From a checkpoint of a small image embedding model: trained on photos of arthropod specimens (BIOSCAN-5M).
Rows from block 5 of a small image embedding model, named by matrix and row number. Rows with one number belong to one channel. Each number is 128 + 32 x the weight over its row's rms, rounded and kept within 0 to 255. All counts start at 0. After the name is the row's rms in percent of the matrix's.
After each channel's rows are labels from the 100 images, of 14976, where the channel reaches its highest value: "strongest on" is what is common among them. Only what is clearly more common there than usual is listed. The data: photos of arthropod specimens (BIOSCAN-5M). In brackets: how many of the 100, against the usual share in percent.
# convs1: 3x3 conv (model.blocks.5.convs.1.weight, 96x96x3x3, each kernel summed), inputs 0-95
# convs2: expand pointwise conv (model.blocks.5.convs.2.weight, 384x96x1x1, transposed), outputs 0-63

convs1.28 087 [142 145 143 130 119 127  78 122 134 154 118 118  88 148 149  60 116  75 134 158 128 106 149 103 100 170 133 124  40 139 118 145 153 154 164 151 104 132 151 137  65 111 152 161  85 109 117  95  50 160 148 105 148 150 145 133 136 113  86  89 138 138  63  65 115 118 148  58 117  92 135 158 139 111 132 145 146 135  56  94 116  93  48  90 139 117 146 118 124 153  95 149 124 160  41 128]
convs2.28 093 [149 152 121 135 119 109  95 130 138 159 131 195 204 175 186 143 134 146 100 158 159 146  99 145 142 162 159 113 160 156 131 133 173 140 134 140 145  34 116  80 183 106 106 154 136 145 146  86  96 152 145 157 213 102 154 150 102 163 124 117 133 134 208  83]
strongest on: order Hymenoptera (55 vs 20.5)

convs1.27 107 [108 155 115 115 123 182  85 137 134 162 139 170 122 208 158  87 124 123 125 169 216 126 118 127 158 195 125 112  79 144 152 182 171 193 192 120 122 132 122 128  88 101 178 174 109 150 114 134  84 183 115 152 159 170 114 117 133 133  79  75 116 117  69  69 131 130 118 109 129 177 162 167 125 125 129 131 156 137  98 133  97 141  80 117 175 125 140 126 139 110 144 159 135 169  81 140]
convs2.27 104 [147 164 107 116  90 140 118 132 160 115 139 148 138 146 157 143  90  86 136 127 169 117 155 122 161 112 128 155 138 123  44 120 124  53   6 114 121 117 125 119  95 135 127 138  84 130 117  98 114 126 147 157 161  93 114  97  89 114 107 121 107 168 139 106]
strongest on: order Coleoptera (40 vs 16.8); family Throscidae (27 vs 0.8)

convs1.26 102 [152 129 147 145 122 109  74 127 142 160 109 132  68 132 133  52 136  64 143 136 114  83 161  90 125 157 150 106  69 143 149 160 136 131 161 160  89 145 159 147  63 111 136 140  75 100 113  84  65 164 150 107 164 137 151 159 141 116  89 129 153 138  71  70 121 118 152  63 120 115 140 136 142 117 138 144 163 146  54  80 111  84  74  68 122 118 148 119 125 155  83 162 125 141  68 139]
convs2.26 096 [157 143 104 114 128 133  97 147 163 157 133 180 170 170 203 154 142 143 100 158 159 129 107 128 149 152 190 127 136 156 128 148 143 120 117 152 167  74 106  91 167 107 100 195 126 149 144  96  98 149 137 135 139 114 135 175  89 177 134  96 151 120 151  96]
strongest on: order Hymenoptera (54 vs 20.5)

convs1.1 084 [170 134 161 154 143 119  86 141 130 125 106 121  70 138 136  56 114  61 139 145 119  85 169  91 115 156 156 132  66 128 133 124 141 141 124 171 103 141 162 148  69 137 137 148  76  99 134  73  65 122 162 113 146 137 167 168 132 132 112 122 169 175  92  93 132 136 173  55 138 101 137 143 136 136 131 149 134 149  56  77 140  88  72  73 123 132 162 138 144 176  81 120 142 147  58 127]
convs2.1 097 [174 151 106 119 128 141  99 156 135 160 148 165 178 165 205 151 147 128 109 157 171 144 108 123 129 128 191 104 133 147 141 147 168 131 118 148 155  53 116  76 201 122 123 188 140 128 154  93 110 153 147 134 146 108 124 186  91 191 134 108 150 123 174 100]
strongest on: order Diptera (71 vs 30.6)

convs1.84 118 [120 157 102 126 124 174  94 146 129 164 144 170 123 210 162  89 138 125 132 173 216 130 113 134 149 181 131 148  90 142 154 177 174 196 185 111 127 130 115 125  87 100 175 176 108 157 118 131  95 191 100 151 165 171 102 121 130 134  74  88 109 114  68  67 148 133 102 103 132 161 178 167 140 129 130 128 161 144  99 135  97 147  91 120 175 133 149 136 139  93 145 155 136 170  91 135]
convs2.84 106 [144 162 110  97  86 129 117 125 168 114 136 170 138 130 152 143  66  97 121 121 154 144 160 121 181 100 127 163 136 127  31 133 131  66   0 122 131 121 124 106 107 145 127 136 112 127 116  93 115 132 157 156 162  97 113  95  79 130  97 121 102 160 129 109]
strongest on: order Coleoptera (74 vs 16.8); family Throscidae (55 vs 0.8)

convs1.43 074 [173 135 135 153 126 154 204 142 166  90 137 119 136 114 119 170 142 124 149 112 144 141 159 142 142 130 130 130 224 154 133 121 109  85  81 162 171 152 154 137 201 149 104 110 184 153 144 128 211 101 147 165 147 108 140 168 165 148 145 148 172 153 179 187 151 138 153 131 137 148 152 114 153 139 160 129 119 111 176 120 137 105 218 144 124 153 145 138 148 141  92 172 144 114 214 147]
convs2.43 097 [164  93 116 114 101 108 130  81 132  70 212 102 145  35 134  80 103 143 168  96  59 141 112 147 110  80 159 141 148 168 168 189  66 125 124 124 139 127 133 138 134  50 152 127 182 119 168 139  85 124 154 111 164 156 121 175 134  55 108  95 128 107 148  97]
strongest on: order Coleoptera (86 vs 16.8)

convs1.59 092 [158 147 156 153 113 164 202 144 168 100 162 106 145 107 129 158 145 133 132 119 132 159 170 169 136 128 149 117 212 150 157 109 117  96  79 174 181 169 168 151 181 128 112 118 165 172 124 120 202  95 162 163 140 122 161 161 169 128 132 144 175 151 174 178 142 128 165 130 126 132 134 124 167 131 195 150 110 109 171 134 118 116 214 154 129 131 139 128 132 149 106 165 131 122 210 161]
convs2.59 100 [167  79 103  98 105 116 134 104 121  77 207 126 129  36 158 137  92 119 161 114  56 133  63 134 104  91 171 147 138 152 131 156  42 109 120 123 148 137 109 141 125  52 155 132 203 109 154 104  93  90 169 105 143 126 108 173 134  61 122  69 139 110 113  80]
strongest on: order Coleoptera (98 vs 16.8)

convs1.9 089 [107 179 118 108 119 193 137 148 122 177 184 139 150 188 178 125 124 150  98 177 200 162 120 174 157 180  97 116 136 142 134 190 179 157 193 116 161 108 128 104 125 106 176 172 129 183 120 144 135 193 120 174 167 183 119  84 120 134 100  87 114  75 114 113 141 131 108 131 133 167 171 172 129 135 159 135 168 106 140 159  93 153 139 151 186 125 145 126 130 103 155 148 131 168 135 122]
convs2.9 105 [140 163 115  87  97 122 127 104 154  90 167 145 119 106 190 152  89  78 134 136 126 140 146 114 147  80 117 202 143 120  35 133 104 106  38 130 135 142 131 122  88 154 155 106 146 122 137  87  97 128 164 122 138  84 106 125  97 143  98 105 104 126 113 111]
strongest on: order Coleoptera (76 vs 16.8); family Throscidae (54 vs 0.8)

convs1.57 102 [109 119 111  82 132  60 141 140 107 132 128 135 200  93 126 181 137 195  92 124  54 195 103 158  72 120 127 135 152 125 123 123 118 121 130 106 132 109  99 114 169 149 115 126 181 103 138 200 165 123 107  74  89 111 109 107 105 135 147  69 103 120 165 163 129 132 105 187 135  88 143 123 120 134 120 111 104 116 175 199 145 193 146 195  94 129 100 129 130 114 190  94 138 118 142 111]
convs2.57 093 [ 82 115 199 115 112   0 143 143 119 111 154 130 129 130 120 137 133 127 157 140 118  92 107 133 139 102 133 114 224 141 139 144  90 114 158 174 146 163 116 154 145  89 179  97 169 130 219 126 110 118 122 127 117 123 116 138 187 113 128 121 144 102 146 183]
strongest on: order Lepidoptera (45 vs 7.3); order Coleoptera (39 vs 16.8)

convs1.14 110 [117 155 109 117  49 150 149  72 127 125 158 126 135 153 152 126 125 129 123 151 166 143 107 146 137 151  96  96 141 130 134 100 149 144  84 110 162 121 110 131 132  60 148 151 132 157  59 139 142 108 110 155  91 150 110 124 123  61  81  94 119  91 105 111  78  69 105 120  73 171  75 150 133  59 148 113 102 114 124 135  52 131 144 135 153  70  62  71  66  97 126 144  66 151 142 127]
convs2.14 095 [117 212 122 135  87 169 170 125 107 108 143 100 161 110 127 143  93 109 163  67 103 117 195 154 110 123 139 134 106 122 132  83 118 109 120 118 146 109 175 139 101 153 125 131 117 146  95 151 124 161 189  96 144 160 139 101 109 140 141  74 150  94 126  97]
strongest on: order Coleoptera (60 vs 16.8); family Throscidae (42 vs 0.8)

convs1.63 064 [170 114 141 154 136 134 168 136 128 123 109 102 137  68 109 159 130 133 162 103  87 127 167 122 156 119 138  83 189 108 152  85  96  39  39 175 133 129 166 113 169 172  99 100 165 137 152 132 184  63 154 158 141  95 154 153 124 154 163 108 188 185 180 184 127 143 169 156 148 140 112 106 125 146 125 124 114 123 170 123 159 120 185 138 108 150 167 147 152 152 126 152 144 104 177 116]
convs2.63 092 [136  72 123 184 106 141 117 104  85 140 174 108 148  61 125  91  95 116 163 100 103 113  94 147 103  96 149 126 171 172 136 146  96 127 150 118 126 123 130 105 181  46 167 194 185 127 207 175 104 109 179  84 127 135 136 169 170  93 117  93 148  98 181 104]
strongest on: order Coleoptera (56 vs 16.8)

convs1.73 115 [108 161  93 113 125 166  94 145 120 164 148 160 129 206 166  92 138 132 119 176 211 134 104 139 148 177 117 144  85 134 140 178 178 191 182 106 129 116 108 112  89 102 177 178 105 154 119 129  92 187  95 146 164 175  97 109 121 135  78  87 101 105  71  70 146 132  93 109 132 157 175 170 130 130 128 121 163 129 100 141 101 147  87 126 178 132 146 136 139  87 150 145 135 172  88 125]
convs2.73 103 [130 158 121  86  87 136 123 133 164 128 132 168 135 125 154 144  53  85 121 126 149 137 166 116 190 103 120 159 138 120   3 130 134  68   0 121 134 121 130 111 103 138 137 133 110 126 117  88 107 138 146 158 156 103 108  92  86 145 100 121 100 167 124 114]
strongest on: order Coleoptera (73 vs 16.8); family Throscidae (56 vs 0.8)

convs1.8 110 [134 115  99  72 129  70 135 119  93 129 128 148 191 113 118 178 136 190  81 122  73 189  82 154 105 111 115 146 143 114 129 100 121 149 113  82 132  97  75 122 166 148 117 128 174 119 128 188 159 116  88  93  56 111  92 125  96 115 151  84 112 109 162 155 116 121 100 174 117  95 112 120 117 115 127 100  85  97 170 191 149 194 137 188  99 118  79 120 116 107 186  86 120 119 135 103]
convs2.8 087 [ 83 131 186 129 108  34 157 155 139 117 135 156 144 125 115 144 131 151 165 138  90  78 122 143 139 127 137  90 185 136 138 122  78 109 153 201 142 134 117 167 135  97 156 125 167 118 177 145 108 135 106 134 123 137 129 132 175 121 177 100 141  78 152 186]
strongest on: order Lepidoptera (57 vs 7.3)

convs1.85 099 [165 112 178 185 112 163 100 110 179 151 113 158 101  97 114 108 153 101 183 112 107 105 190 107 140 116 182  89 103 183 164 146 114  99 156 176 110 181 186 175 105 114 115 115  99 120 115 109 109 150 184 141 158 112 174 178 175 101 123  95 189 177 120 116 100 112 179 108 105 136 101 116 165 107 139 175 153 179 105 103 115 104  99 103 116 107 143 111 113 175 103 179 104 117 101 175]
convs2.85 088 [110 117  96 107 102 123 155 109 101 111 168 115 172  86  63 121 134 127 157 100  25 148 140 128  92 120 166 159 119 191 111 114  92 106 138  88 190 149 161 186 160 127 131 166 154 113 126 210 145 144 133 107 162 157 140  73 103 106 102 104 135  63 174 126]
strongest on: order Coleoptera (80 vs 16.8)

convs1.46 067 [133 121 130  99 135 151  77 139  99 128  94 133  61 178 127  77 109  57 100 146 169  73 131  81 138 154  96 100  72 125 100 130 144 182 174 129  86 110 130 112  86 129 138 154 101 120 133  94  60 137 134 147 112 132 133  86 101 135 112  61 132 138  96 104 140 138 135  73 135  96 144 145 128 128 103 132 122  95  80  59 139  80  78  65 136 134 132 141 150 138  50  97 140 148  60 112]
convs2.46 094 [167 191  73 182  89 120 100 130 158 165 119 121 204 121 164 105 124 148 115 154 154 159 152 125 127 123 143 169 125 119 140  99 149  99 116  98 115 111 122 108 169 163  92 177 108 100 122  95 143 177 136 135 211  72 102  99  92 144 101 101 109 141 171 105]
strongest on: order Coleoptera (36 vs 16.8)

convs1.88 135 [102 113  68  93 130  74 110  92  89 127 100 151 142 131 124 135 104 145  98 129 106 136  54 114 105 129 118 155 117  91 108  74 127 166  96  53 102  93  57 114 131 144 125 136 130  80 128 149 122 122  59  67  57 123  67 109  88 114 144 130  68  93 131 125  91 113  68 142 112  95  74 128  80 113  95  88  85 106 131 146 144 149 113 136 107 111  78 112 113  69 150 111 114 128 114  99]
convs2.88 084 [ 99 154 220 130 149 142 173 186 153 157 126 163 102 108  65 160 156 173 141  94 114  61 146 121 140 151 127  86 103 147 111 132 117 114 141 140 105 110 158 138 138 150 170  75  74 151 100 157 138 144  50 117  94 144 125 147 144 158 154 109 119 152  97 183]
strongest on: order Lepidoptera (59 vs 7.3)

convs1.77 122 [116 148 123 144  38 144 124  60 129 145 138 138 145 140 151 132 130 144 146 152 145 147 128 133 120 143 129 106 113 127 131 145 147 147 136 127 128 133 132 127 126  60 144 151 133 119  47 155 120 141 125 131 131 143 122 132 125  49  92 105 122 119 104 110  58  54 125 140  69 141  63 150 118  47 121 123 135 138 125 149  61 148 114 142 132  51 101  55  54 117 139 161  53 149 110 134]
convs2.77 119 [152 151 128 152  90 159 173 130  91 149 166 101 175 138 119 134 129 138 164  79 128 103 164 189 101 146 195 110 107 155 143  41 116 142 136  96 129 131 180 145 128 133 148 149 109 132 121 157 118 194 169  58 145 187 148 151 118 138 159  83 195 114 161 100]
strongest on: order Diptera (67 vs 30.6)

convs1.82 104 [165 138 176 167  88 184 178  97 179 130 157 114 120 117 130 137 150 112 158 122 138 136 176 157 155 123 133 118 179 171 165 110 121 101  92 180 177 169 181 166 154  98 116 120 134 166 104 115 170 111 177 168 128 123 172 160 179 101 105 147 186 132 138 143 107  96 184 114  97 153  90 122 172  90 173 176 128 152 138 112  87  97 179 129 133 111 119 101 102 169  86 172  89 122 179 173]
convs2.82 089 [133 136 105  69  77 128 136  93 135  47 181 125 155  43 116 140 114 120 168  88   0 135 144 146 110  58 149 125 115 137 166 130  33  93 113 130 140 119 137 166 114 117 137 151 160  99 122 151 119 134 179 120 157 140 127 132 101  85 116  72 134  80 126 109]
strongest on: order Coleoptera (99 vs 16.8)

convs1.90 106 [180 143 175 162 129 150 187 146 171 118 152 119 141 107 132 156 153 132 153 124 122 153 183 164 166 128 157 126 194 162 176 114 118  94 104 185 178 163 182 162 175 143 119 120 159 162 140 119 189  94 180 162 144 126 173 172 170 139 141 137 191 171 170 177 143 138 178 133 136 147 140 128 170 140 171 161 118 142 163 132 130 110 194 149 133 145 146 136 142 168 108 155 139 123 192 164]
convs2.90 092 [133 116 105  97 106 125 116  87  89  61 185 104 138  30 149 128  79 135 158 109  53 123 101 138  91  68 157 132 125 140 141 121  59 113 120 123 148 128 107 126 135  54 151 152 192 119 173 143  84  94 191  99 154 125 131 152 150  50 122  71 147  93 129  87]
strongest on: order Coleoptera (97 vs 16.8)

convs1.50 110 [151  76 144 175 170 137 121 157 141 141  75 140 111  75  64 142 121 119 171  65  83  98 150  83 103 118 156  57 134 127 139 149  70  68 137 143 108 153 152 147 143 175  88  71 134 123 164 143 134 137 142 120 183  79 130 158 138 155 179 112 155 157 160 153 148 159 141 143 160 111 149  67 144 162 160 138 162 170 151 111 182 136 132 111  78 154 166 154 161 143 132 157 163  75 133 150]
convs2.50 101 [129  99 133 126 151 140 139  52  86 136 115  79 118 115 132  34 157 114  83  78 147 181 157  86  84 139 107 151 130 215 127 140 145 165 126 106 234 137 176 106 137 114  93 118 100 248 110 153 156 183 170  75 107  85 114 117 130 124  81 145 141 128 136 132]
strongest on: order Diptera (91 vs 30.6)

convs1.4 074 [156 106 150 144  92 111 120 108 147 172  91 113  75 107 111  80 133  79 144 111  60  86 160  99 116 124 142 115 109 147 134 167 106 119 168 158  95 144 164 148  84  80 105 115  90  81  88 102 102 168 156  85 154 109 153 160 145  92  64 134 143 131  63  66  92  92 148  69  90 102 133 116 135  96 117 148 154 142  75  82  76  95 109  82  90  92 125  96 104 153  83 156 103 116  95 141]
convs2.4 107 [144 113 117 118 138 145  91 161 146 167 136 172 155 146 179 140 158 119  96 154 137 115 113 123 135 169 198 109 150 166 130 126 146 118 123 145 171  72 100  92 148  91 114 195 122 136 148 125 107 141 128 133 138 148 146 169 118 201 152  85 148 121 153 108]
strongest on: order Hymenoptera (41 vs 20.5)

convs1.47 129 [104 130 102 125 139 135  96 160 120 189 131 148 106 166 131  85 114 106 126 137 156 114 110 116 140 148 107  99  87 125 113 231 141 156 236 112 116 113 113 106  83 120 146 138 102 158 131 111  87 232 103 142 194 140 106 107 123 150  95 115 110 101  83  80 160 147 102  87 147 152 200 133 135 149 129 118 201 132  96 118 120 132  88 105 140 146 158 151 155 101 120 162 156 136  94 125]
convs2.47 109 [154 148 146 136 132 132  86  99 186 112 126 153 136 126 202 107 132  82 111 124 143 193  84 120 169 140 149 229 137 100 113 152 159 118  89 125 168 112  93 116 100 175  97 150 114 146 100  47 173  98 130 155 150  81  96  98  63 123  91 114  81 177 117  91]
strongest on: order Hymenoptera (47 vs 20.5)

convs1.70 063 [131 106 126 179 154 106 128 128 151 156  91 163 104  59 102 112 190 117 176 104  48  69 138  66 174 121 156  16 132 168 174 146 104  64 122 147  86 149 143 160 111 163 114 104 105  83 155 121 109 131 137 116 150 111 143 153 140 151 157 177 136 155 143 145 114 141 134 130 151  90  96 107 129 141  84 136 142 166 121 112 168 122 140  92  85 139 125 138 140 129 159 209 142 113 135 151]
convs2.70 097 [181 119 116 175 155 152 139 129 118 137 116  52 111 114 178 138 140 129 135  85 116 174 125 149 125 145 161  86  85 105 135  71 139 163 129 124 178 163  97 135  84 164 122 135  96 105 112 142 142 128 110 166  98  99 144 120  86 126  92 181 131 120  80 100]
strongest on: order Diptera (61 vs 30.6)

convs1.2 108 [105 157 104 105  45 130 144  64 124 125 147 125 134 149 159 129 123 129 110 159 156 137 102 139 120 148  93 117 131 128 119  98 155 151  87 101 146 117 107 116 138  65 149 159 134 121  65 139 137 107 109 131  90 151 109 114 120  65  83  99  98  96 108 122  72  69 103 132  74 149  60 159 119  55 119 112 100 109 125 134  53 125 135 134 145  73  63  70  65  94 123 137  65 159 135 122]
convs2.2 090 [110 195 113 140  71 176 171 116  95 118 140 120 160 124 108 137 131 122 152  60 123 111 208 157 105 131 127 140  97 140 126  95 137 116 127  98 162 115 191 126 123 159 128 141 112 160  92 164 152 177 182  95 141 162 148  73 139 148 141  77 144 109 137 107]
strongest on: order Coleoptera (49 vs 16.8); family Throscidae (27 vs 0.8)

convs1.72 099 [117 169 109  89  72 150 153  95 112 124 174 136 162 153 157 149 103 156 100 154 159 167 102 165 146 153  81  84 150 115 113  81 153 144  81 107 180 103 106 128 148  94 154 151 145 183  85 162 159 106 111 161  86 157 113 126 108  80 115  66 119  93 135 134  91  85 107 139  93 175  84 152 122  81 163 103  96 109 143 162  90 168 151 160 162  90  62  82  77 104 164 139  81 152 148 115]
convs2.72 092 [ 87 182 122 119  85 154 160 127 100  88 135 125 144  88 139 139  65 113 161  94  53 113 177 137 127 106 141 132 133  93 115  99  72  92 122 160 157  87 143 119 107 129 142 137 133 125 131 145 111 140 182 120 140 132 138 102 117 127 136  76 134  37 113 120]
strongest on: order Coleoptera (89 vs 16.8); family Throscidae (56 vs 0.8)

convs1.20 075 [111 139 166  72 132 152  82 131  94 153 138 146  96 173 143  89  83  96  67 151 183 101 171 116 174 159  90  60  75 123  83 152 152 156 185 164 109  88 168 107  92 128 147 151 100 133 124 125  69 159 176 172 149 147 164  75  94 135 126  63 146  97 112 114 130 142 163 103 135 157 133 147  95 131 109 134 157  83  95 100 130 116  81  94 165 122 118 120 149 170 109 110 140 148  74  98]
convs2.20 099 [158 188  97 123  71 121 136 114 146  95 115 147 145 130 146 152 121 154 130 128  86 159 176 121 123 102 108 198 100  96  63  90 130 130  43 119 136 129 151 127 112 200  98 146 121 118 102  63 156 154 159 105 173  93 119  85  97 130 123  77  98 118 152 106]
strongest on: order Diptera (67 vs 30.6)

convs1.5 129 [103 124  66  85 109  87 121  81  94 137 116 165 153 137 132 143 110 155  97 136 112 146  58 128 120 121 110 132 121  97 122 103 132 157 115  55 121  99  58 111 140 131 129 138 142 101 107 161 133 130  63  87  59 127  67 114  90  96 137 132  69 101 131 128  76 101  65 151  98 135  81 134  87 102  97  81  90 104 139 156 132 164 120 147 113  89  55  89  99  60 161 113 101 133 121 108]
convs2.5 098 [ 53 178 168 138 119 135 208 163 118 132 116 148 127 111  77 108 122 164 182  90  82  68 186 139 132 138 130 107 110 114 126 107 112 119 144 178 106  80 167 123 124 132 138 128 112 138 118 136 117 168  85 144 101 167 143 100 113 156 138  90 123  90  99 163]
strongest on: order Diptera (70 vs 30.6)