From a checkpoint of a small image embedding model.
Training: 11300 steps, batches of 128.
Rows from block 4 of a small image embedding model, named by matrix and row number. Rows with one number belong to one channel. Each number is 128 + 32 x the weight over its row's rms, rounded and kept within 0 to 255. All counts start at 0. Numbers have three digits each.
After each channel's rows are labels from the 100 images, of 14976, where the channel reaches its highest value: "colour at peak" is the nearest of a few named colours to the mean colour under the peak. Only what is clearly more common there than usual is listed. The data: photos of arthropod specimens (BIOSCAN-5M). In brackets: how many of the 100.
# convs1: 3x3 conv, stride 2 (model.blocks.4.convs.1.weight, 96x96x3x3, each kernel summed), inputs 0-95
# convs2: expand pointwise conv (model.blocks.4.convs.2.weight, 384x96x1x1, transposed), outputs 0-76

convs1.93:077184156143143144107161137083173082137110156147088131167127093167162145176105102077109189160154158109093113112143168111171131143087149157100114173089162137130139141119133098084155123084098100136145138093113101167102090069097079171168150088117157135115186141094078170173109169085118145066
convs2.93:046125136138081147103086119157247143159125063095127126101149120156166122130115085078105123099056098139103141118137130094085120072123144078102129119150109145087101113194120117061042128107131129163122110106073143096118113124039128133
colour at peak: grey (39); brown (38)

convs1.32:084187105125046135095112132170123137126163134133124118039155174064086132145086121100159170133132123035119090100100125111096163083135137115165156125086100115142101132123140100127047116142103155149100122086158125052159122154099178134130136075112120111097113147058116140118121120114092125136
convs2.32:147076129177121064101097110091141090204131124123213131136114153156116146101145176127123166150159104082134095137088132101146094114127125154126121144105153157124154128109092092109087135092140125108173151112109135122076141108142114081
colour at peak: brown (91)

convs1.59:132148124162143158136143130179133109089185096147194128131072186111102131132097072150057161153155131156103137129114101191137167085130132148119072154139082081113098143177160119187125164133132105106080153127071076142153143154170196161123119098135113164091131117104150123147142135190161122193
convs2.59:126163133096112105194124104073099140141120102094112155122057139139147114143084141165101187106117125168167164124154198175136159103096089142105174162145176098089100140123142197111146097095129132059172132136069106106154147103133074070
colour at peak: brown (75)

convs1.6:116150121142080133107165143151132145095153113130118120055144145037116137128142101142146131129108111030109079150086107086141154040145098146166161167124108095146079112102129088144036129132081144143067130117154105080153097178134152120120128124149123128053148155110131122165156125113082107137
convs2.6:136104167126130113083080097089101079161130133128206123151125151120112149085145154132111220171165133095137078116112105115136116095122131152117115136074151129110169142108076090102098153109111094115167179140102129133101148100148119123
colour at peak: grey (52); brown (25)

convs1.11:139128072165135122063134136099124079064085139133089098144086079134135136097117142073122114096121071127127134140083135134127116117084119168131123139136128106124072124123135130051148106089128085139091087094170122149067124051058097099084148154057069161121133148143148120140100082081140141091
convs2.11:097154146119139179104115122115118138093143137106000141073138144088117062128152082139164087107126170155144116102172086133102166156101137110159151125120113131073078115123086125103108133106059133135130115142124052092153107109096156162
colour at peak: grey (67)

convs1.69:135137168156129184126102153107094062144118098157098125160078116145138159163144100172113142119105165100077085157179117054118167155100101152092117117137164165160156116075138079098118118068079106173138142149138106165077082112161095161165086142170170167127124162143135150114170161097073085095
convs2.69:115149190114096151115153132163137130150176120185117155130153218090154145115093136122127172163114137132158091161133074137127178092154119101131104144115098108105148090146103086145143178106093131149101165177100171119149105152111166222
colour at peak: grey (58)

convs1.58:098178157151164152090143133087150081136110151155083121177131100185159151182124106089107185162160156119100113127154167099164138143066140160094108161108168147147139135108138100087157123072100108140135156088118099176100102070106083175173133106119161142124178132113090185158096178071103136076
convs2.58:044124149126073159099099121154243150147125075108131120077155134151147115134121079083104127100066104143101139130128104096087132063140135072096115112138101140096106110190111109055058129110126148160111120118069132119121132124040130137
colour at peak: grey (49); brown (29)

convs1.0:119157160074118077156162097071211141142127188119129176136120090155165111166127157139170151105105171099144164102140176093173109137170141098138161153118148145117137105102114151155151132111143081108124152154204147128147182125146069142167213125140159071160158101127132150159130166130111196103
convs2.0:132138133165135081102115163140183184154091103128095091080181112185116125161132142127127112116099128119117154084118107103094120099093180072113083133135099152114153111171075110104088132152145172213120106110108134140100124138124080078
colour at peak: grey (64)

convs1.31:064192153161154098093132086118146116087132156167098141153108122160128143180088086114099188178204153137095120107116168135143095132088167153100107145079129114139088171145156101117141133085110110085096148096109097157134095100133115180164131069141155144126154088072071199142126166089114139094
convs2.31:085123140153036158133082087123189124162118065059115111130110133152128130091130099098092111081057119163113119114136159116082124106126114092075149112138131109100101133136161128059048184093143118146115100108084170084128132094099152135
colour at peak: grey (46); brown (31)

convs1.45:092179147110037139116101172100096136138097127149125095044142096067118156156114106125142155171122144010108098132116115120097130121138143087152146083100121143149120146135144071116057088150073119151131151110113104051138109152121111145155111087129145101093081161080113138090132147117120114110
convs2.45:132083116142133066104114121143126096187109120139197136137101131121148130119133161126115152141149091070146123154092141091148091121142128142134129121129155189116189124105086079124099099092130128100148146096098088117076109116141113071
colour at peak: grey (42)

convs1.82:142176155110061163129113177146105157127142094136103093067143146051114153133160153177136129165107110054147074173132083092095152079139098106158155108146131125149128119100123100150040117149090146167107132145141114071127138174175141122120108150189147107082084163149135143104184135105097086109
convs2.82:163120099152131142093099095118119075148114150135150123169108127117102135097135177114123159155122112073167075219102126106163103158201107119133132133095155188128145142103020089135108158140099092089179157128099110137103141086167130128
colour at peak: grey (45)

convs1.41:147103156113162156175177101205145188153175128128130118157179220165137104109164146182132095188156143138138148155164139120158155125185127142139133171149129133119161115124145142190152165153138167128120141195121120161190150167181198143130134138173145096150162101152133140174163124135088132134
convs2.41:128119138107104143103110113141152168068094103123120079081097139119104118142092131122059172107094125134151121160134097129134138061172092129053129134091134108129118106183131147129125113153119088116121174124113127139128192093141007100
colour at peak: brown (44); grey (35)

convs1.68:135132138157116141110155155105130143099128098149098097094124121066121147124151110153134129157089122063115058147100097071136147033138077163147150151141108110161099091069142073134054103114064125151065126125160091114157132168145110132127138148168138150047139155143147109150163130100058101098
convs2.68:147118141150152137077096107103101083156125157131205112159132132111116151091126176155134192188149115087169078129124090139126121139127134125141107142061139136104185151107059082119123175122089114128144169171113126126107137103157141142
colour at peak: grey (77)

convs1.4:048181136174144098096113098146121110074118154154092124136105135143099148159078077122105166157209141147098129099095165153119081134095181149101102132062110111131069183164143110123133124107120140090107136112104104141136097102136141155148123040134132155133133105045068174124125143078134137099
convs2.4:095127130114036162179100097118143114157130064059125106139087146146141143093169087099051104082098129186106118145144183122078129126140085108063189123144140108101110151093170157087109191103146126115125092109098143096138134095113149138
colour at peak: grey (56)

convs1.26:151125144097089210132109224085115183160071115159088122106143061105132186142156117159109135173117128100136116133138111138120172142164134097099119114155157154131159150139144109191107099136113125197169131142098114105145165201165068138132102127143128125108125195131158125118142125103158102049
convs2.26:120161116100120112125109145196095151120151101161143229132131098099175127113075137146125139163146083087172138162131132085181082122171108164130163153139148140158174107120123072124080136122102097104124116114149103139131122182131064108
colour at peak: grey (27)

convs1.29:089150114092108074145090112102132079150099123107162084106161109116088120112086135120187132081113153146140148092109120139083090166178132080164179068090074112110134141153137157107122093170153094087157119133147176099155112089074125118136157065080122088154062106069103090071140126160146151144
convs2.29:133131126135186103141128205110151161100128157099126130119165097150129169190139164138124137118118132106166213143122128189092128130164149103150136228122165152131138176144147106112100124119154196103194082116158129115076138132142130117
colour at peak: grey (60)